Weights of a small contrastive audio-text model.
Data: trained on short read English sentences (LibriTTS-R), 26041 training examples, 70.8 epochs.
Rows from block 5 of the audio encoder, named by matrix and row number. Rows with one number belong to one attention dimension. Each number is 128 + 32 x the weight over its row's rms, rounded and kept within 0 to 255. All counts start at 0. Numbers have three digits each. After the name is the row's rms in percent of the matrix's.
# v: attention query, key and value (stacked) (encoder.blocks.5.attn.qkv.weight, 576x192, the v third), inputs 96-191
# proj: attention output (encoder.blocks.5.attn.proj.weight, 192x192, transposed), outputs 96-191
v.97 121:149109109073127094118156145135134103032116155181155145124125131174109132122122172124104169109118072192140163121150176134078169126100113158144102164110145165105171124084055141127081108158114113153159129144131145111122114098146146091066140148127083204106229150100127126172097156131109100117
v.98 118:140102150186167184174165093135077111155104106115226091123106089164148110155080127104095130093143130133139124137114117145136125146116138161175076094145067076127145141164090142159193103121131131098100075074115160127130117133078178108175157167119161141159125095205110140139084160092134146107
v.99 103:088085153166103103097139090111124136165118102133119106068120204213118105077157149144147153154126112156096115187176132119091127133127102148136079120102068098178147095101083179020117099100124090083087115119127142155117110104167122126153155094138133109117168164097175101108087065142112119086
v.100 105:103101102144116175066134099119094167115138210130165185122076133180107061109114136116097145147164136097154113144145049157154147144097196086155160143125161141143134084161046125148101144043124118156148088076104158138120089137104140098085159088114115103140068164120136113095120129142165123148
v.101 102:118142125171114141144121151189137142107117116155067173086144142102147157114104165129095116070098065125146137105123113145092060176154190144162119173088150115142072160169172105171127079116160189132111122120095131092119121143118161076168094227112087124114168122072153147028127136133108174107
v.102 095:179148128128132124087156103135107083116108104145161149088159166150130160135110156168054137068100086103070115144189193082195112148124095138143183183148128140139187146157155089086175125094102167138140153095108156034152087148086180087142128181100145079102128181114150113129074107162111101160
v.103 111:128154088102118111080159154114164136138171154085136156118135115149144139094109125081082151166161071216126115082140148157112158112050097109141168177155177144062125130103139159094075168149135067160186122190135088163105135109122166095125132070134181183122134111090094096094158119130156128118
v.104 106:124123127124111144021131136089175116180127129101090080136125143123122173078129106110125097104143143067119135139157161114147020155149104156149154139099152077142130135134106096152110148138136079139145131174108110049180149211129127138111135112115118131152152092210175178181154113097152160127
v.105 102:093138149159110123079147134110210117070136121118134177140140095154110082100158061127102124139161201177117115123151132151049117139075157055163126157149132098108137144128114175149113114177146135118124165174153117099193100141082078090105074119128081088089088128149147169106159141099183143189
v.106 102:210078126142126175123182101111130086127143195159167167133178157076134169125105117189111147120161057089155108108131102097091100112096128162101142144091150116142083109111198122158139139151072185144137161118100180172100165122087076108106121143118148094184140129161057109103095170112073140128
v.107 105:167138080149127130098162165080118160148135124115078111135183104112123134112148159155159124056119151034101134131145156151140072149100134147093178119096092087170191151102136105178171099202195079143205153202172094101118071120173161110119110155078131075131135118161120170133146079066129128193
v.108 103:168164085117124145146106123118162110179103117147052162084117143134168133145176144114122137124057144202132134073076173088093114102121123158120095171146176044108092133147132099157164114130139153086195082105138131138171114142157129095120135119109081123131170109118146176150127153107143196163
v.109 103:096140113087089092159102101104111146101150120147128144087072162055110063117169184148134151108172189190191093157119094153138135067110123062174139140152166179096052152133165120124129169164110128153142081134142198095153099105137078145109133083122099188081098117138109182107132120132152128093
v.110 105:175097102128106066067142144116133135120141171101050116138175106148124168109143115133174131107113201145158129181199101096073147111128063157185145165131172178119141181138116120151135120139162058136117137182130162168138136082124121141123115028172128123107106151109122124116089132085141146108
v.111 101:094187112143113137130142094144107047112128060111118176177196111087085092152141071154143133098121119115036146121102182108111102173110140121105151147061169138165070132115193135140119170159158041150126136159076115148092126121120134074155150139119121153127187085069100128111129071140153144079
v.112 098:104143085120147117114121152161150126121136122127165136093172163109172123147141141117135189090057197108141132102172111152102162147041052147102172108120113179099155087104165152126139148074089151113148142123118146152098130156157088133174120100129085099104124148095097150132146157148060186062
v.113 095:201107136165114202138159139126151181071105185136186166144136099161153094099142179107116042133150111157119098095133137129238169100123170167132098179096134162156077054127100210101131092098113130101136150115099175179129160157114091132039104084109161110129135118168128114064140142134128117101
v.114 096:133115137140176117122134160142185105160107099137136090144127150136163124135152051079144095162187065117098081086150044130080087146141079176126136090151084145154123154097127099135161148116174145102067123126095090183165136147166175193097164142112103137184183177155143102161083188165141168166
v.115 099:084076093103089086173096126094157122161107108104167166172078116153158112174107088125116198140110147125163099139072147157139098151094120116133093129169129090125154139117074098087077135122140113177111179111161168111105166136115181121145148125121162102110108139162127119100180103199093148096
v.116 097:083144156137123124123178140135120104119195083144134115134121186177090192167139162180128076177087132123174119101121097138143123152144107092141146146140088109111208178092088140183101142221109096129106203182096130102166139159117093104145148139081131118097126157096120125136129156079105092137
v.117 085:147112149132118203112118135168132180170085141106130129143087166106140094129118106093111134155193078212084069160112145085122196146118119115117101094119068118140074115152036131109105061074094159160135129140115107094125076118135128115114103133135163140138152120108096087115193159193141126165
v.118 093:145184131096150149118075180096127140109120207127177104142105121105142131076116157079166081109119113124102156111120173127143137146116124144168181109169061145137151105056078122122091090170103113070103139132092063111126078130161134123124139155162101140138114150105159138156096122085125107140
v.119 094:155090085100139101089132109159111140099153172110174107163076112103147137137147175045126138132091127133128142131141190067115143141102092069098160126157079158128136170124074127163126101203119063118104175130118131077154132143133099098113123152156133166131201128188158108149080189172114109132
v.120 088:103146161085111116152115140142115081133133108057111131146104126123089151127143179137087067139109094095110152157151087107173158178150226185188121080103142118092150157084149155122144103163102165141094154106076154095154109091178108215116150181168088161135128135163121129120156103116127114153
v.121 091:134191161138113165125085104129090134113106160224101107086193122094116122096089147127083122137076139124111113203175121114108108105145139158135126118108172132119061150115150164151149092107191152100171102084154159106112151166097087122129108117177085171134141094110141066095090150173173105146
v.122 091:103165150123180063090117156182147125176101064059112098123070111114104139159153131113059127093152075132150150061157100101146118108162126141207119119115130172127088134103112105169151100190127155149092180103135087207105122126145138141107147177103147126153130179087112114068118124113186093121
v.123 085:139094122186132140216148109152180087127096133151128119049079132065065143165127086131095142110145153155138169162154116127123054148079158153154126128105162167163127207153113141069188119155141124133139165099173170084165168083095143117129078053137119156143124067092075146152120161125196113140
v.124 087:184115148099155110138119147178070134193130097113102107172050099145116101136164083125203174091198136132145127123146144133115122047103099117158183149102100104160160194103119097127136113124054123156123173150114125107134109063134126075113175136104079091152140107115121129181144105128157109175
v.125 093:103090095140162099119138078141073122132133158122077160080063079131113141173148179114117198070137180060204109082126096155074104145168143134184149150101149071163129140177193080100113101127111126128136155103125115162152118121097071157127091140142077157084099102122113187121113124121054145085
v.126 082:103077098167114147152154126133124128071080117106110120135100135136139154145106118131132108115114133082183108138070127146138066162091185143176112156156149085147140124131164092099074132082127087112141086161168113115123109101121161163153114134189170136086175114142130148135148093082090142209
v.127 103:115162173148178127106096083119129118165128112114055107105110127143091110134165130145080153075139147134158125093105094139096099107187133104177121178119186070183092143193143076122157103173119186137128099103124071167207109119107140187132118134076093106171082138158097146139096145113124120120
v.128 109:135116208118097121097171081141114099153178160131156176081105122103157145138103163083118125156165109118120169071170103052133131108171094168116105147112138116159155124178170127098147121195178075130131107117145114094132131154166130163169115055178143119152122094136036087119137156178168135173
v.129 111:102122177148098137119118133148086116131140125093112130126152150205144142096173104140094139105163174118098110167224152152139102090172147104168107103115160099144141124121178088134116116088095172092111188085146065096122084161101130154144174113083140103107128143171132122144186096139106162156
v.130 116:151087122158173146168140128164106201094120051100149120132135062200119151137122153096126178116135142113111153175096109130110161115100138112140145095102130126063128095106112157120144190155122206118150128122138156121145175153142035051074142171175129122123209143094104122085162168139107101157
v.131 111:150155059116102161137109152131116087113146192110097131157124106146058112091140130192148149145105153139080129125123120177118127096134149137173159075116104071163144114131132173151195122117092126187085102067079115178159136157127127145087090184143118162119119140063139089121135129173109113174
v.132 099:113128143131138141157168104114135126091115172134112144132095120109106040121141153167149087150131114119084135058145087138106083079155169138188181107112163090104092114125100177070137144103145197167161090134067164103128166136145191129128123128163080140112133145067137151146129084190168153113
v.133 110:072143161106136113107129134140081120092059125125139127121145158188131132152140092104154080148170164153099114152105137109084152090167118100129157129138122170129131111192142106106168096047114129154144174145059130128076130174113180112120135122151102126118117155128177072090131122144130113096
v.134 104:153054163127143120086113115106136141088104127152159135080067148131165104094125192092199107105128125121100114145105079160100117107160147130139156068165199130101137091138090098048130111151118192108149153102154122124114161157135062118115212169186153163159122131079095142139125152133110179148
v.135 097:151162108122141111124174172116180156158166071163118136120171164112142168162084135133160133100097127083135148142113155167115081155139134075140163101113159110128131071093174151157096137099074105168172109117186098141129114139126110152178155118119138055096139158132147129144164065110105142145
v.136 104:137177141151166098132134149112085163117158103113142109109076163140135147166167093088088142125165130152101147133168174085122182122117091142069195097096135105108133082116156119121149135118000133135128108093105072160118165166120066173151111122151154122131091097172071091164094113146109121174
v.137 124:106122119079162189101149126107141155132129122117090179156153135062130113213134116140140103076147159126175150056127123127102076181168143130115095166091163090144105105137181108108139152139133132099139053030175167118189129060112068101181162153122138089116123126058156143122123124112184129167
v.138 105:122125154117171145137144181100136164122142166124075148136148125124117132210183138155152075078073105138130121095136119197125086134103107164142073133175077129162124177170151119115148146135117212096080133110124112197121155097122143139155130096112154091111064106103161138111085158111150103158
v.139 097:087114192099164092162137118118097184082106175141164119120098175156102120138143139128133149154166112095203101155159156119097211158120170082107144079118094151073037141094098176147143114091164149130138131125098115149140117160096179098202050086130137103139107142129158137108093102131151134111
v.140 105:121123067166143109152111189099067146139180143161120139108091165086119141117226139107110136162178085123150129150104148148137105121116160133094063134197152181125133067130126118121132122116087145063098170119169100085115107168145102156159097063101169129171149109179160161136141164125137125109
v.141 101:111155095143123068100125152190071158125133144154181093066150090102102137085094135146167119151121153103106150153193148107132154129123109144098124123106147115148117159135153123118100167140117124162114135184108182145147141139104127123175078099169124081174156088060080123122120138136122109150
v.142 109:105113162119118117179145143132116146058099169094147104093157094156140161118083126120113099169112167118131083182178141118116113123127150114141132146077173083133117138130137078074139167120111028173173145160123124112090126103109165142129169135151126202157189180115149134055097112052132113067
v.143 129:095138115107166146098149153076096178080131065146169164074127197168061116134122108103161168113142165121133109145164122143114142099137143104070160132107125200127120101147152154139131068083110126059119127154105154123111142198126118191085144111087152100098098162151129161150109113163091078051
v.144 119:105151113153160109115113148138122149107141209162121113140138123159122086094106122110106126132073105136170126099112107107157155080156182099118111102114144151082090043109124198119092141100080112117153115104112105112158122149076120129124135184122131086092092092181101112107106120180137116174
v.145 119:168141143123158104107163166093162051141135153165179130110095113157185121113142122184099167166125095110181082128160099111064080167151112129117164159134159130151157139098158105059150126125133124208092121113176098133090112134160094128121147152126149116128141054109139176118131140131153149141
v.146 110:101127109138133105125111135046150116154102148139157100087123112179180128082210097151149077133124134103120128155109169081116171159170113107062147090196098149111125150113102152156108158106107105140140129121097144055080173139110209158131102084141141151101100134153124128130119101134196123140
v.147 121:123159165125087073139115134182121073107168213066129118066139164189218118052131105103078115112159100126113094115155169110219147211114162091130118097139116169083107117133042166113102157140151103124103128125128098106109131179128156155176100180167106149106147149137170130160132126077176128119
v.148 108:110111110116123071084134123173155211110136071077126095100115148162155156139127112117143120115089135174154094143152176156143072117069076124110169129158076112059077152119182126130106086147094148118150122122158189166119200136147123143137098119124130079140073138164177107110124131108093079140
v.149 113:139102183103111101119058104171133168140132118169139124088149128116095170044105131157093122133052109148139091142199158173133153126082116151062107150129151156079089134117172167110153185109148114153183164146100148158041155127113162093126119127113131197089146093067127134157163060125092144100
v.150 120:150083103190124131104085116154093162183139216085091136163143155069168127117172135081097173123075110113139151109096078138090121154136108140188142086186163179096107065160140162144156148105132168129109127120095138165110100083133121149132120104104139112189113170158125109166142124140136170079
v.151 132:156098118147144155120086067152127075101128047165142094130143137147134135056113140142146160101134187148115145187165205154078138155099094171123098111134017149137157145077113170108115127115106108170117129118066121109104146123137136097143102107166149159177132093200063091128072113127161073143
v.152 094:178099150134129101126105065101113125170161112133089158123125164143098115171073133102118118078114127112126146118142153176115117106109154134195128100166100059155159180142157117159113126116114087142095194099108172127104110162059137144097165093101176138119121106137169143137128145169088134191
v.153 109:160124159191148159218172082160147062089113120180172132203156112117123131114088114111118195142168196128106127118082159124091184168130144127135096127104143079081154127184198121122118063139100148079115125101102091156170131130107127035130155147143130144151159148155089068155105150089125133143
v.154 124:155172119148148121175129162091153167179075119176105165122123122125151112082189159136114160114154109113165153121151157082109136169210186151120112107120151156069138132155118113169136114122078110060161152130165080125175144141049124143082107094159115159095110098175105144140075158120187094111
v.155 115:094161079152132094218125062118101189073084106091178095111150140152095162109110094106103074124147156162056160129189123142119136127085169079165114141135111118148122124124146134126094073168097076167092090125139111068062129157130141136121156139139160073132151136087199105118164138136114115213
v.156 112:175149163139177163063128078160165101143161127138123124130135126125124150144072044112091154124080099147076170040176078135104125129192177080092135169151189112141136120138120123025162102154167150189136131158172096125093100144104164077168189103079117141139187112108148083133175046107113111178
v.157 106:146180146147136193121130131073126175143132137088183119075145100103200148115141100104119149134150074079101146073113147130147075166194166143156096043125088105104097120097144107054148126101078112091114099176102175086093143164106128107110109119161114091129110123132193108149202121116125132112
v.158 108:139137145108157121170174178076129155099135102138150137134076146092106202156095104140157147135162167114141174100164136079146152127186141125104102171072112126162166154146117101130080113137135152079161118150140084105109079122112175120142175141174128141123120159107114128156167116152135166117
v.159 113:101156075135128067098154158140165186165130120122089106146109188128126124130165087169204169142157099093139132089161183102101192100157145124090178132157114200069137151073050179149094105182144093147176150057144131138108138136125159169098055140089149125135131082079110135122122073114122079151
v.160 116:146151092102166103116088080143158173138181113101155103158161171106107131127126172184131094077084148129101128124106151169144169133128128184067103079135122091106118136132186115157148190145111128105118141134107128143152127142123125137201130067089155087095146162059165135114193109133097093141
v.161 105:149183198095065100090172181195088118128124166096107102166104075133131157087122073066108129147124070139137132066160156080074135052125100123094142151159154105123122129147157070196120120154113077154141172160170120094157150146088143102143153132105135152088120109128104130153167140141139164173
v.162 120:087100104106107150129120130088163146164107123140113142085112214106126117123176080129197130113099181126132112098137041182037139112119148119175101186143181139134159092090141140081171146114187154164203150092155114125170183083138155198138133087105099133096130123118111116091161128109159099128
v.163 109:128146104161083096108106125132077075092162132179126117055128098190076131132151131171058167133101157151115112098164100170090092142132155088143161114109126158181138091102111100109154147129102111214141168141152141055158113118208112094098120170121156085158163067164179125106187130185157168172
v.164 108:067173115141134178160113152143115094112115125179172142160106081144108142133087147127169127195064104111061131126113094138139055133106092127130142214153144072106145184102134111120141091117056116174119111145114139142143139144110137089097123135103152155171078099129098122113141087103116108154
proj.97 120:119133136119128137099152130074127099166109117149085158127158093138153141186091085153146085132132129103063140137130125157164084106115138106103143112107145160116137133168136139157102138111148124156117148182115078214137137112084103144122111117104104046109080126121146128078212136145129116167
proj.98 113:187115109107175109126103162120154148148102091088084126069101151083123116131123106115108123149136110156101096146122121088138093130082113043151142109149121160121153173133137097095091125096230076088102110134136181108152177090121091133121165094123112095154086164206150119160151160165187095156
proj.99 111:177145125119101139139129121104162118055112137107163170176134131119138120159128162127109083067170188091113131051122145117157195165198185153128157095144181104102070123119107120148093189148182112131143139107092102127092130172121118123131124134104111096121126076133077102105063148138099168160
proj.100 111:151090106161130149153128155172122132116151089069130151165168187110175149107155135122170170089116130094130122131110144097092134114211048143113135098125139138165148191174082144108219054181131169142132103145112154103100099066142146176099123109119108139101125074127128143151136172073107127176
proj.101 098:160092151169122109150150154182144164167127183120130085153142109192138100132159106132062109159165126149141150169110084156114109075158136152121110150088153088159101086137088219154138133109079166105141119170138153182115188111199134087051081120140105107116107136120175093092155105163079147086
proj.102 095:174149173153083118148122078145119110086133193185140090101090085129126122091099110141093029126091148120177133058105120111159125155183198135120170137113080102103108073165135140088130103137156162111113122095119137142104153086146177172139129091138177153131116184129113085193181135109172119167
proj.103 122:140148155129078146157100118127140086128108139153116132172163136215044149127107123130118110127122121085120148129160137098141133132144175162120127145157128120095090155099139095185128144085119149200078131126135132141135107147135085165199160149143111168119102191032141134156226113064120098048
proj.104 102:166173140113150105200122124174094168101105147165202078116098134171166087137130117107152105162090144126154144115125156111128176116078169100109138087162090129140154129137192105123159131112111189157097163132135122098153092124135138075148159168181094153095185110089085144092124093127068039091
proj.105 095:163196098104124056146100195141113152123085131204113171082105138140128188102079093123087142162094025074134169156141130101130090141140138130138072162131142124141161083117151108230204165084096123167090168159167099104136093114154138103105128157185149156176156157130153118160137127119122160144
proj.106 096:053169144161115135147123119178087156176164123078051138124134124190105079120109157085152145129124162112146079139053084178141142118139150170148172143096100186153145168179087153127129119102123133169135114165081099136084139175139171141137132071142110093121110105170216132088166121122140096127
proj.107 103:116170127077130084129115103203076163121098139158147119128178122221148136148093129077104041159106088152155133144146114145148054140151130126135103107110119144057093128136145169099134150083104165113100155153173139072108115114111178125101129116193103194124118075106205105136128126177085117141
proj.108 107:103091130169162142164129100122081132131065150095197161120133074182125131112188140111103121116179095142147119170131111142142104163119085110104122169114151113130063119106128130082148074082158168133102109139102135124130121077140110109079092133150160096155137190158114076145145142132080124078
proj.109 102:085124121127137173157165153122135112121124100111115167066162138132167155113151166170176148099120074057081125124148134169096159154197108155063190136121117143173157080115077114130181048154102143116186115107091115139130095124137151158122084162190088130135157130108150111121152093138149106106
proj.110 115:133120163143114129190153122158133153082089128102171152127201127135214118224108070095118099081134122115089126116148139112113105104177130060172113136076161151124130114115103141071142143144170192151167158143138086148131126113146187097090089178107106124102110172139094200086138090134031135083
proj.111 092:127118155078094141153108118150153181149090150150190081070163111142077080134139102100152186119139182158109104168108140157137110158155129109125148086106130124138095177201126155102098154104183134130129140110133094175160160102096127139114136156108102100142103142092154142092094107156095127050
proj.112 100:094164077064149153164153114156146163110132073096122115103123135118158097097099117154128127150113153138134148157137172111077105144153161057149131198132163119128049103119130184170159093150178106136110111038083131152111134149127121134094134118135119135101065084097091141114137145118103134115
proj.113 090:129084141132184121108137148140107147126097091158147122166156126112122213080115107157093172125084156093157166164135112133084122177094115189138198114088138160153107199150139144135152138091106111142120114143149086138112107121108163112160073158094121163148101148179105094137132089129126105087
proj.114 095:123155130056097107156119090108095158098130161116131179127148125129119114116146160091149145136164090170126162087069163126185153117124083075149110174059161117160157063115163127129113139177132135156186163141105121091171099114102095059109067079102185111110089096106138168137144092058066132056
proj.115 109:151199139144175145131151130140047092124118168122080083176119154121132085125153109074142074147138047144116151110097110163108118082157139162149126096111106155164161109133108112175106068171114148131140129134086117095103172095182155106127158185136145121137170118090136184160088202150142095056
proj.116 093:081214100143123106118109170137135100113166145147149186139080145088144137080120128120110144111161138118098085129111142132140128092127157169079094063183125068142158025137141063101116108172124129156151110127110160160126136117108183104071111143187131090142086089123180133131083108093139121189
proj.117 087:142140129104199104139099120086109145143134154141142054123168114118140149113157121147180082128078138087147188108132135152111099190102122169155173167066131178129068139126147088094096188123145157122134169140108112129097139178190125123151169102062113122154145161116117139142116132111166127009
proj.118 089:093140125090132101120151116105172146177169022138170123116127204097120143074155114202124143120142173173137113131147070138101141144138159106067231140128176135129064094093160129101162159125112167154143139091158198144131137130101116118077117102092144094148121071113100123079101108159126182101
proj.119 123:120195099113131100078135124185115127115138083073168155119124166083099160090131106131175143154175145185188075136160112135136130162069135102108161052113112116137155055105148167131130149218126162137133110151120149041170155176151140124085094184101141094144057111104170166107111132166165192165
proj.120 097:168176129146107082124117198107106164083100179150173170139134096144129132098141127147090116104196109144108130123118085147228092086089099102154134077151156050178161114129159172113162148166078165116130134143139126145171150120121127081097102121182146170130169169169140194123117096093114144140
proj.121 088:177079136148145092126186167103167142070135131112161172126106116144150159099103119181102139160116148110175095084132171116145106098103168147143158166116101106161180103140165149133142221146118123093107124134168137101144089142171123177136148142100098110120115156212166176109167111056129129127
proj.122 095:186161137134100154139094117083118177068111151137179121133146133197063140134142128120143137076210126169135141155102100125173109150061063119123116130122150135132117124104131162113163179091091155119151174189106114125153085171119112155113075065136153175112135134128163158112109132126117170142
proj.123 074:105137140135070138036188183091080094096145159133138117132120125136113119141156114092087079123110091124081158101122118145127135128153117096096113176073146160172203098100156122150112185166095165128137144150126117064176176092143125156095151083176088153162187169173189170130104091134108118119
proj.124 073:072176163106129183176049145058130118137199176156130097128165191178115090155150146063109089118097092148094152177124085137141144158178157104109109115113116151081103118129124089127045107115125142120139139176125136159105207139171155156099124078147131107181167146135106153115083147115119122117
proj.125 092:169067087082085111129079159157178119106139107132154077126122079163113117128089183099071118125170136198037133171172129144211116138060143090089118153147139092123121133092109162148158111130081130129093129131147165144150167129131136110158135122203143145122144147116129116078129150050168158164
proj.126 075:198120122076116084067065111141132143160161174115099112185136140158120102193174164106087133086151083119069142161106111130133120083145143098121145098131118087138148200137106156101105123127130116146133168166139175119141171111146107055203160077130114160161192177138114165136139173156176090155
proj.127 102:129102146133071125126094104133168122104145164164126079099134106178120106164128211065101110093135148172074102147171099125151171134065089133120080132155128132076163183126096141127139128061125091114113160126169149130140120155099094134143147059178163148136155152071179141103139087134156156189
proj.128 094:090145085152143157135113100134196163174140144096082102148168117124143095128152110124136147109092152097126122121127144103152132129092210089102127115137165131085139108078125122198081136165144160101173158148127088142110084105143131119151102167116099130173125093126089142092117134066096096122
proj.129 117:090100054158153177091123162161134092099149136138101117110063104082108138138163147141123150111145055075108152080131117152137132144162123160106109122102118207059134139124130126193179134163141095197119090157068114154124149071129147120099208181120157099198101100139091102113139174104160114096
proj.130 115:083076152101178109088097093168129076070122157150118100115154145112178110155050131155132133138124085131190099099182141088093131112158123155100119177176122167123147169148145138081128088120097182153103189174082134147086162069154255086145148122105099143089103131124160110163129132103105150129
proj.131 114:134098110165066074148094088133144203134088123120140141151144193165146175140144130109109105103097119139203163127148149151067103112128140128145077085177101140096136092103104151142134100131078119107119202171161179102172156107114116122134127132144112093151111154132145098145169128135106119137
proj.132 105:146138085194083071136126069135153161160065105164059112120120168151158156162155057128119074056111152063140132162090199136132131176107111140104119133111097141120140142063161107160148130121097147156129151088141113083138146191146157146188130102104144116121141112125125103153156091125168085131
proj.133 114:089134053223084117140130117132123157097141158120132090098076128052128165089178146116104134153123111156094167110114178173137194153124108163109132139094125131086125136079145125151088114115125117180136086082142112105121154136171107195110153176076175128151146148161125161156115158132183162090
proj.134 100:161107056124102154162124115146155098167158129134098132195138119061110133150130091170111098123119130120138143124151118125128177131125116156085175125170154120151135161041162143112131069152161140190134095168161115126110108076132210126220072089104105100121132079109138167164081064129184106128
proj.135 098:143151179160151138087084112118058136138100078146183122135146139166097093094121146174135173152115108152050111119111125112117086098086074140107170140131090095147123164125098150123123112114166132151086100144104125101144165118091144112134169124125147104172112095114097132134122144130178084156
proj.136 109:094084090135110161148084127145062108145158108131083124119148128110157144191083122125122177147103056141103176086140113136156077095203147146117106170099101104125088161168176126165178103092154118126125132134135160128140138073112218125098062171161153116174155086168162066133091184140155119102
proj.137 126:158197125172104098124080134124143210150109080153164118101105214142161160115114143132122132190098126114059138135125107115111088112126156078089145119146062134105133127102102123157155167162126085153136119135110070167121074188108111144083120158122116094124156119117137108101163109134146176098
proj.138 108:172136151122063075124069090149182138160117112103159176146112133105171216137043066119134119137145141143110139119109152099136134139188181159144168146107150066134135135106129123167128169099134079116162078117137157077133110203089104086118066091136135102086153159121093141119142087159107148081
proj.139 097:127105154141098108149194119113107147159143176131126135107108112113119173187183142072095107059161095113094146158119104107158133150154121109136097156125182086130160116140101036083142145166087121121123122120171147115096157150161111152092134077126153109100163108115122074127160186119139155185
proj.140 101:098103146102143143122136158127118147194194176128147116145160093091138088151128143068122144107114118129125101116096104087156140128128128173112109100106115111130095121200134094131119167136124113140149142061117146176139108074131134085129096184146127175136101099147104119123158171149148113116
proj.141 106:102125150104144155097172032077150164147107149137141137108186120198158147129144175141121166071124160089129152128067147099148099124131162114139060140167101129066146119065134139143114092089090128104146152121137065085128153094167154151127100125057180113188156120160130076142133145136127164107
proj.142 109:110118082138159113149158043157089075130094123196114134128159122132088170077167169108102115122143113139108165093117148122144150111117122124153143077142120138116150131056151188155094109127139172131107108123163125130148147125162107149157114091027126068137122094113170147157158092152148122130
proj.143 118:135102119206076105153128167141142125138170148090132137144104079113171124109128168127104152148128034169095133137153091059152166115143067141150069127154099073134206154193114089140146112102127132152122106166189107106134179092171143137100158130152132099143157121121081119119128208109157183176
proj.144 118:111080085169139108122124090140080156166158148093164168093087074130196150140067155111129109170151088122146159155120114096135160065116116139151082146184096204136144122140117126161120071117131128158137145143091133149120061081109066098160125118134138157161149123152100075112139159115096150136
proj.145 120:190155123149139059140096095148130167167089148126047158124114142128108142110098116104147119146084138166090170122091135146110134109180095157177174135161129149120125113151169145106137100120111141116162172172114113101130135195103161154168168158138084109105097148137137178142098120112080101108
proj.146 112:184119132134132125113097174109100123125115114081100156152141166087121146084093213088170150104154154138152164117129168118148105130174124141160149092085126155153118117183144132121141104167143155078129131144159176187155121108101117132193123097138165101140142117142090112134084130115093092128
proj.147 122:116103096155148167125142158060078149070078105139144162129121111098141144123093151156141125105100167137194158149107098157142123089140142160136187082104122100088148142079120069168177127157139110130121153153130156136085209129101137172104110058066174115162092158195125120122125116143122137086
proj.148 115:129158200127142131132163143124115048131138088117162109104159156106101089132139144154126109056164106104131145077151126150174139175144145090089116139109136158232116121123133160137083144125172121125149149193121114131167136098098119157163121125087142110056118085171105122110137066076127155144
proj.149 116:128100112184097111123120071143125063178118083116131112149082103107055119182125142074135126060148076134102154128108141116125071131148131165176147122125139141105111090128147118137137139102129122149082091183139098152131154162104122190117157129102175069125099113143126132123191141130181122184
proj.150 124:107122157061079172148142104138109148165220103163119133091096111155124146147104160129163144083139128137145156103121107111102136088118142089130152108059062124124153102142163100123037181152221104149084120145130212074131172150100148134070153149159155137095139130165131134107121134118150095113
proj.151 130:103097090167119140144188085122142149060119168115099142167129105120153078138154124125110075134138123159133153143103104096082121121195142105138154098142159168198112151167105116145115116113096165133121088087225156156169114094168123120145159121136149108080134239130143151147131111131128193139
proj.152 094:054157140150122138102146119165127150086111146095159136128116119107149109142222167169160129157118098096122068100117195099127172127133119132085164159132144133112150120062115158147083115061100136169127084199111073124143153095150163136109065161156101168103178116059115071168166094087112157147
proj.153 115:105176151140151114146091102175137161095163211078086063158160112160174148157123148143099122181175118121151082092052105119119124101145144106114134082133104160138103128131090141102050109152107120122079131050115096163121099161200126103142135053112094096126121173141170164140131170089130120122
proj.154 122:172101210135110192133107142102064156113171153083089078125120102165186084101068122161144102121117140139157149124146125134135124099124086143125177134152159162159124132144147124139110114147161189149113119038096160094061111142137144075127166141150147078136059151111125080142150163120121131097
proj.155 114:134087144130147114082134155156176079119170164122173170146115135097150128153130121100133157127122125134147077161152108123121120106146167150068086137147124165136164188147055135116188076146123132131172194164071114206142076091131092171140094106094094169099139108123137114130133142120137060134
proj.156 109:099096111090103137112094098095159150116117100128136160121096160132113157094165191138104168122102159148102101078146120137126133093123094143121080130132184132018146152111103093176110139091099128144201132138100108096149158156112102166101127176137152120158107117111120135189156189101129080049
proj.157 104:075065133138128074129142099114120097119128106170124107116102130178141143119119150151145071071102145136148104131162083129170172142079120104100175160116151121200167123143118135108130128140141181207155137120073093139140166049171131129129100109081120151113147116103108116127087134196101062124
proj.158 112:085090143132135146078113110160171146117157066048091181171145125115037088152108124195088069166103156174153098125138131096186154144092108110122099133153160099069127141105104112118137125121071188140158123112122129095103168172181114115092124095148078146148141094098168105151167170058196065154
proj.159 107:150091184130120185077091106134119122108131104100144128121117123096122127128118180132107108096161144129124170055101186126178093124147150176126149120098255089195072145179126022104163131186080120143146149122118174163128116140093133108138172114140098092162083106133060076105145145163161072086
proj.160 106:140109121174156096134134148142062155092110172192083128077169114133117078112126155116038122102130089109182160125124161087123110084149165152189128110159132124104117122116110075123224162154125155116106129148081111089134084105108109138160124171087131123129152124138090105173111135142159082182
proj.161 105:146089057169182126126116139093158172097086141150135108188114113113091105174081100118140158115176130088141111126127118185115151140097118074092137136169130147156069107109132119116121092147072166092120134132127178120164096229131151137105077131142109137196148143144125059143113128131128104113
proj.162 112:190079151121144116111097132116095139136110143121168182143090082072148141160097125142143155141144102118091186143125184113127126138206138185106114138114158100144143129122131104140134089100191065114042127163080167153185077140105124130174080161091154129114110122104095120144148063117169132122
proj.163 119:149110178087128083128098105139123115086169148114106080143113127063110156138102179100151139133066126169170143144160128157151101121126145174096097133129128146145103106229115197173188122146129200106092096075065070159096098133119084190158125163101137134102135161144103111169096070166066122127
proj.164 115:128085181122124091161145116127116206160146146144121139162085129131121120147134184130091157128204124121126133144124089102131125093133188119138110098139132121091107093092147160164121165152133105076097112083088083176130087198150108159152133181132169151145183175122063118108139084110123159123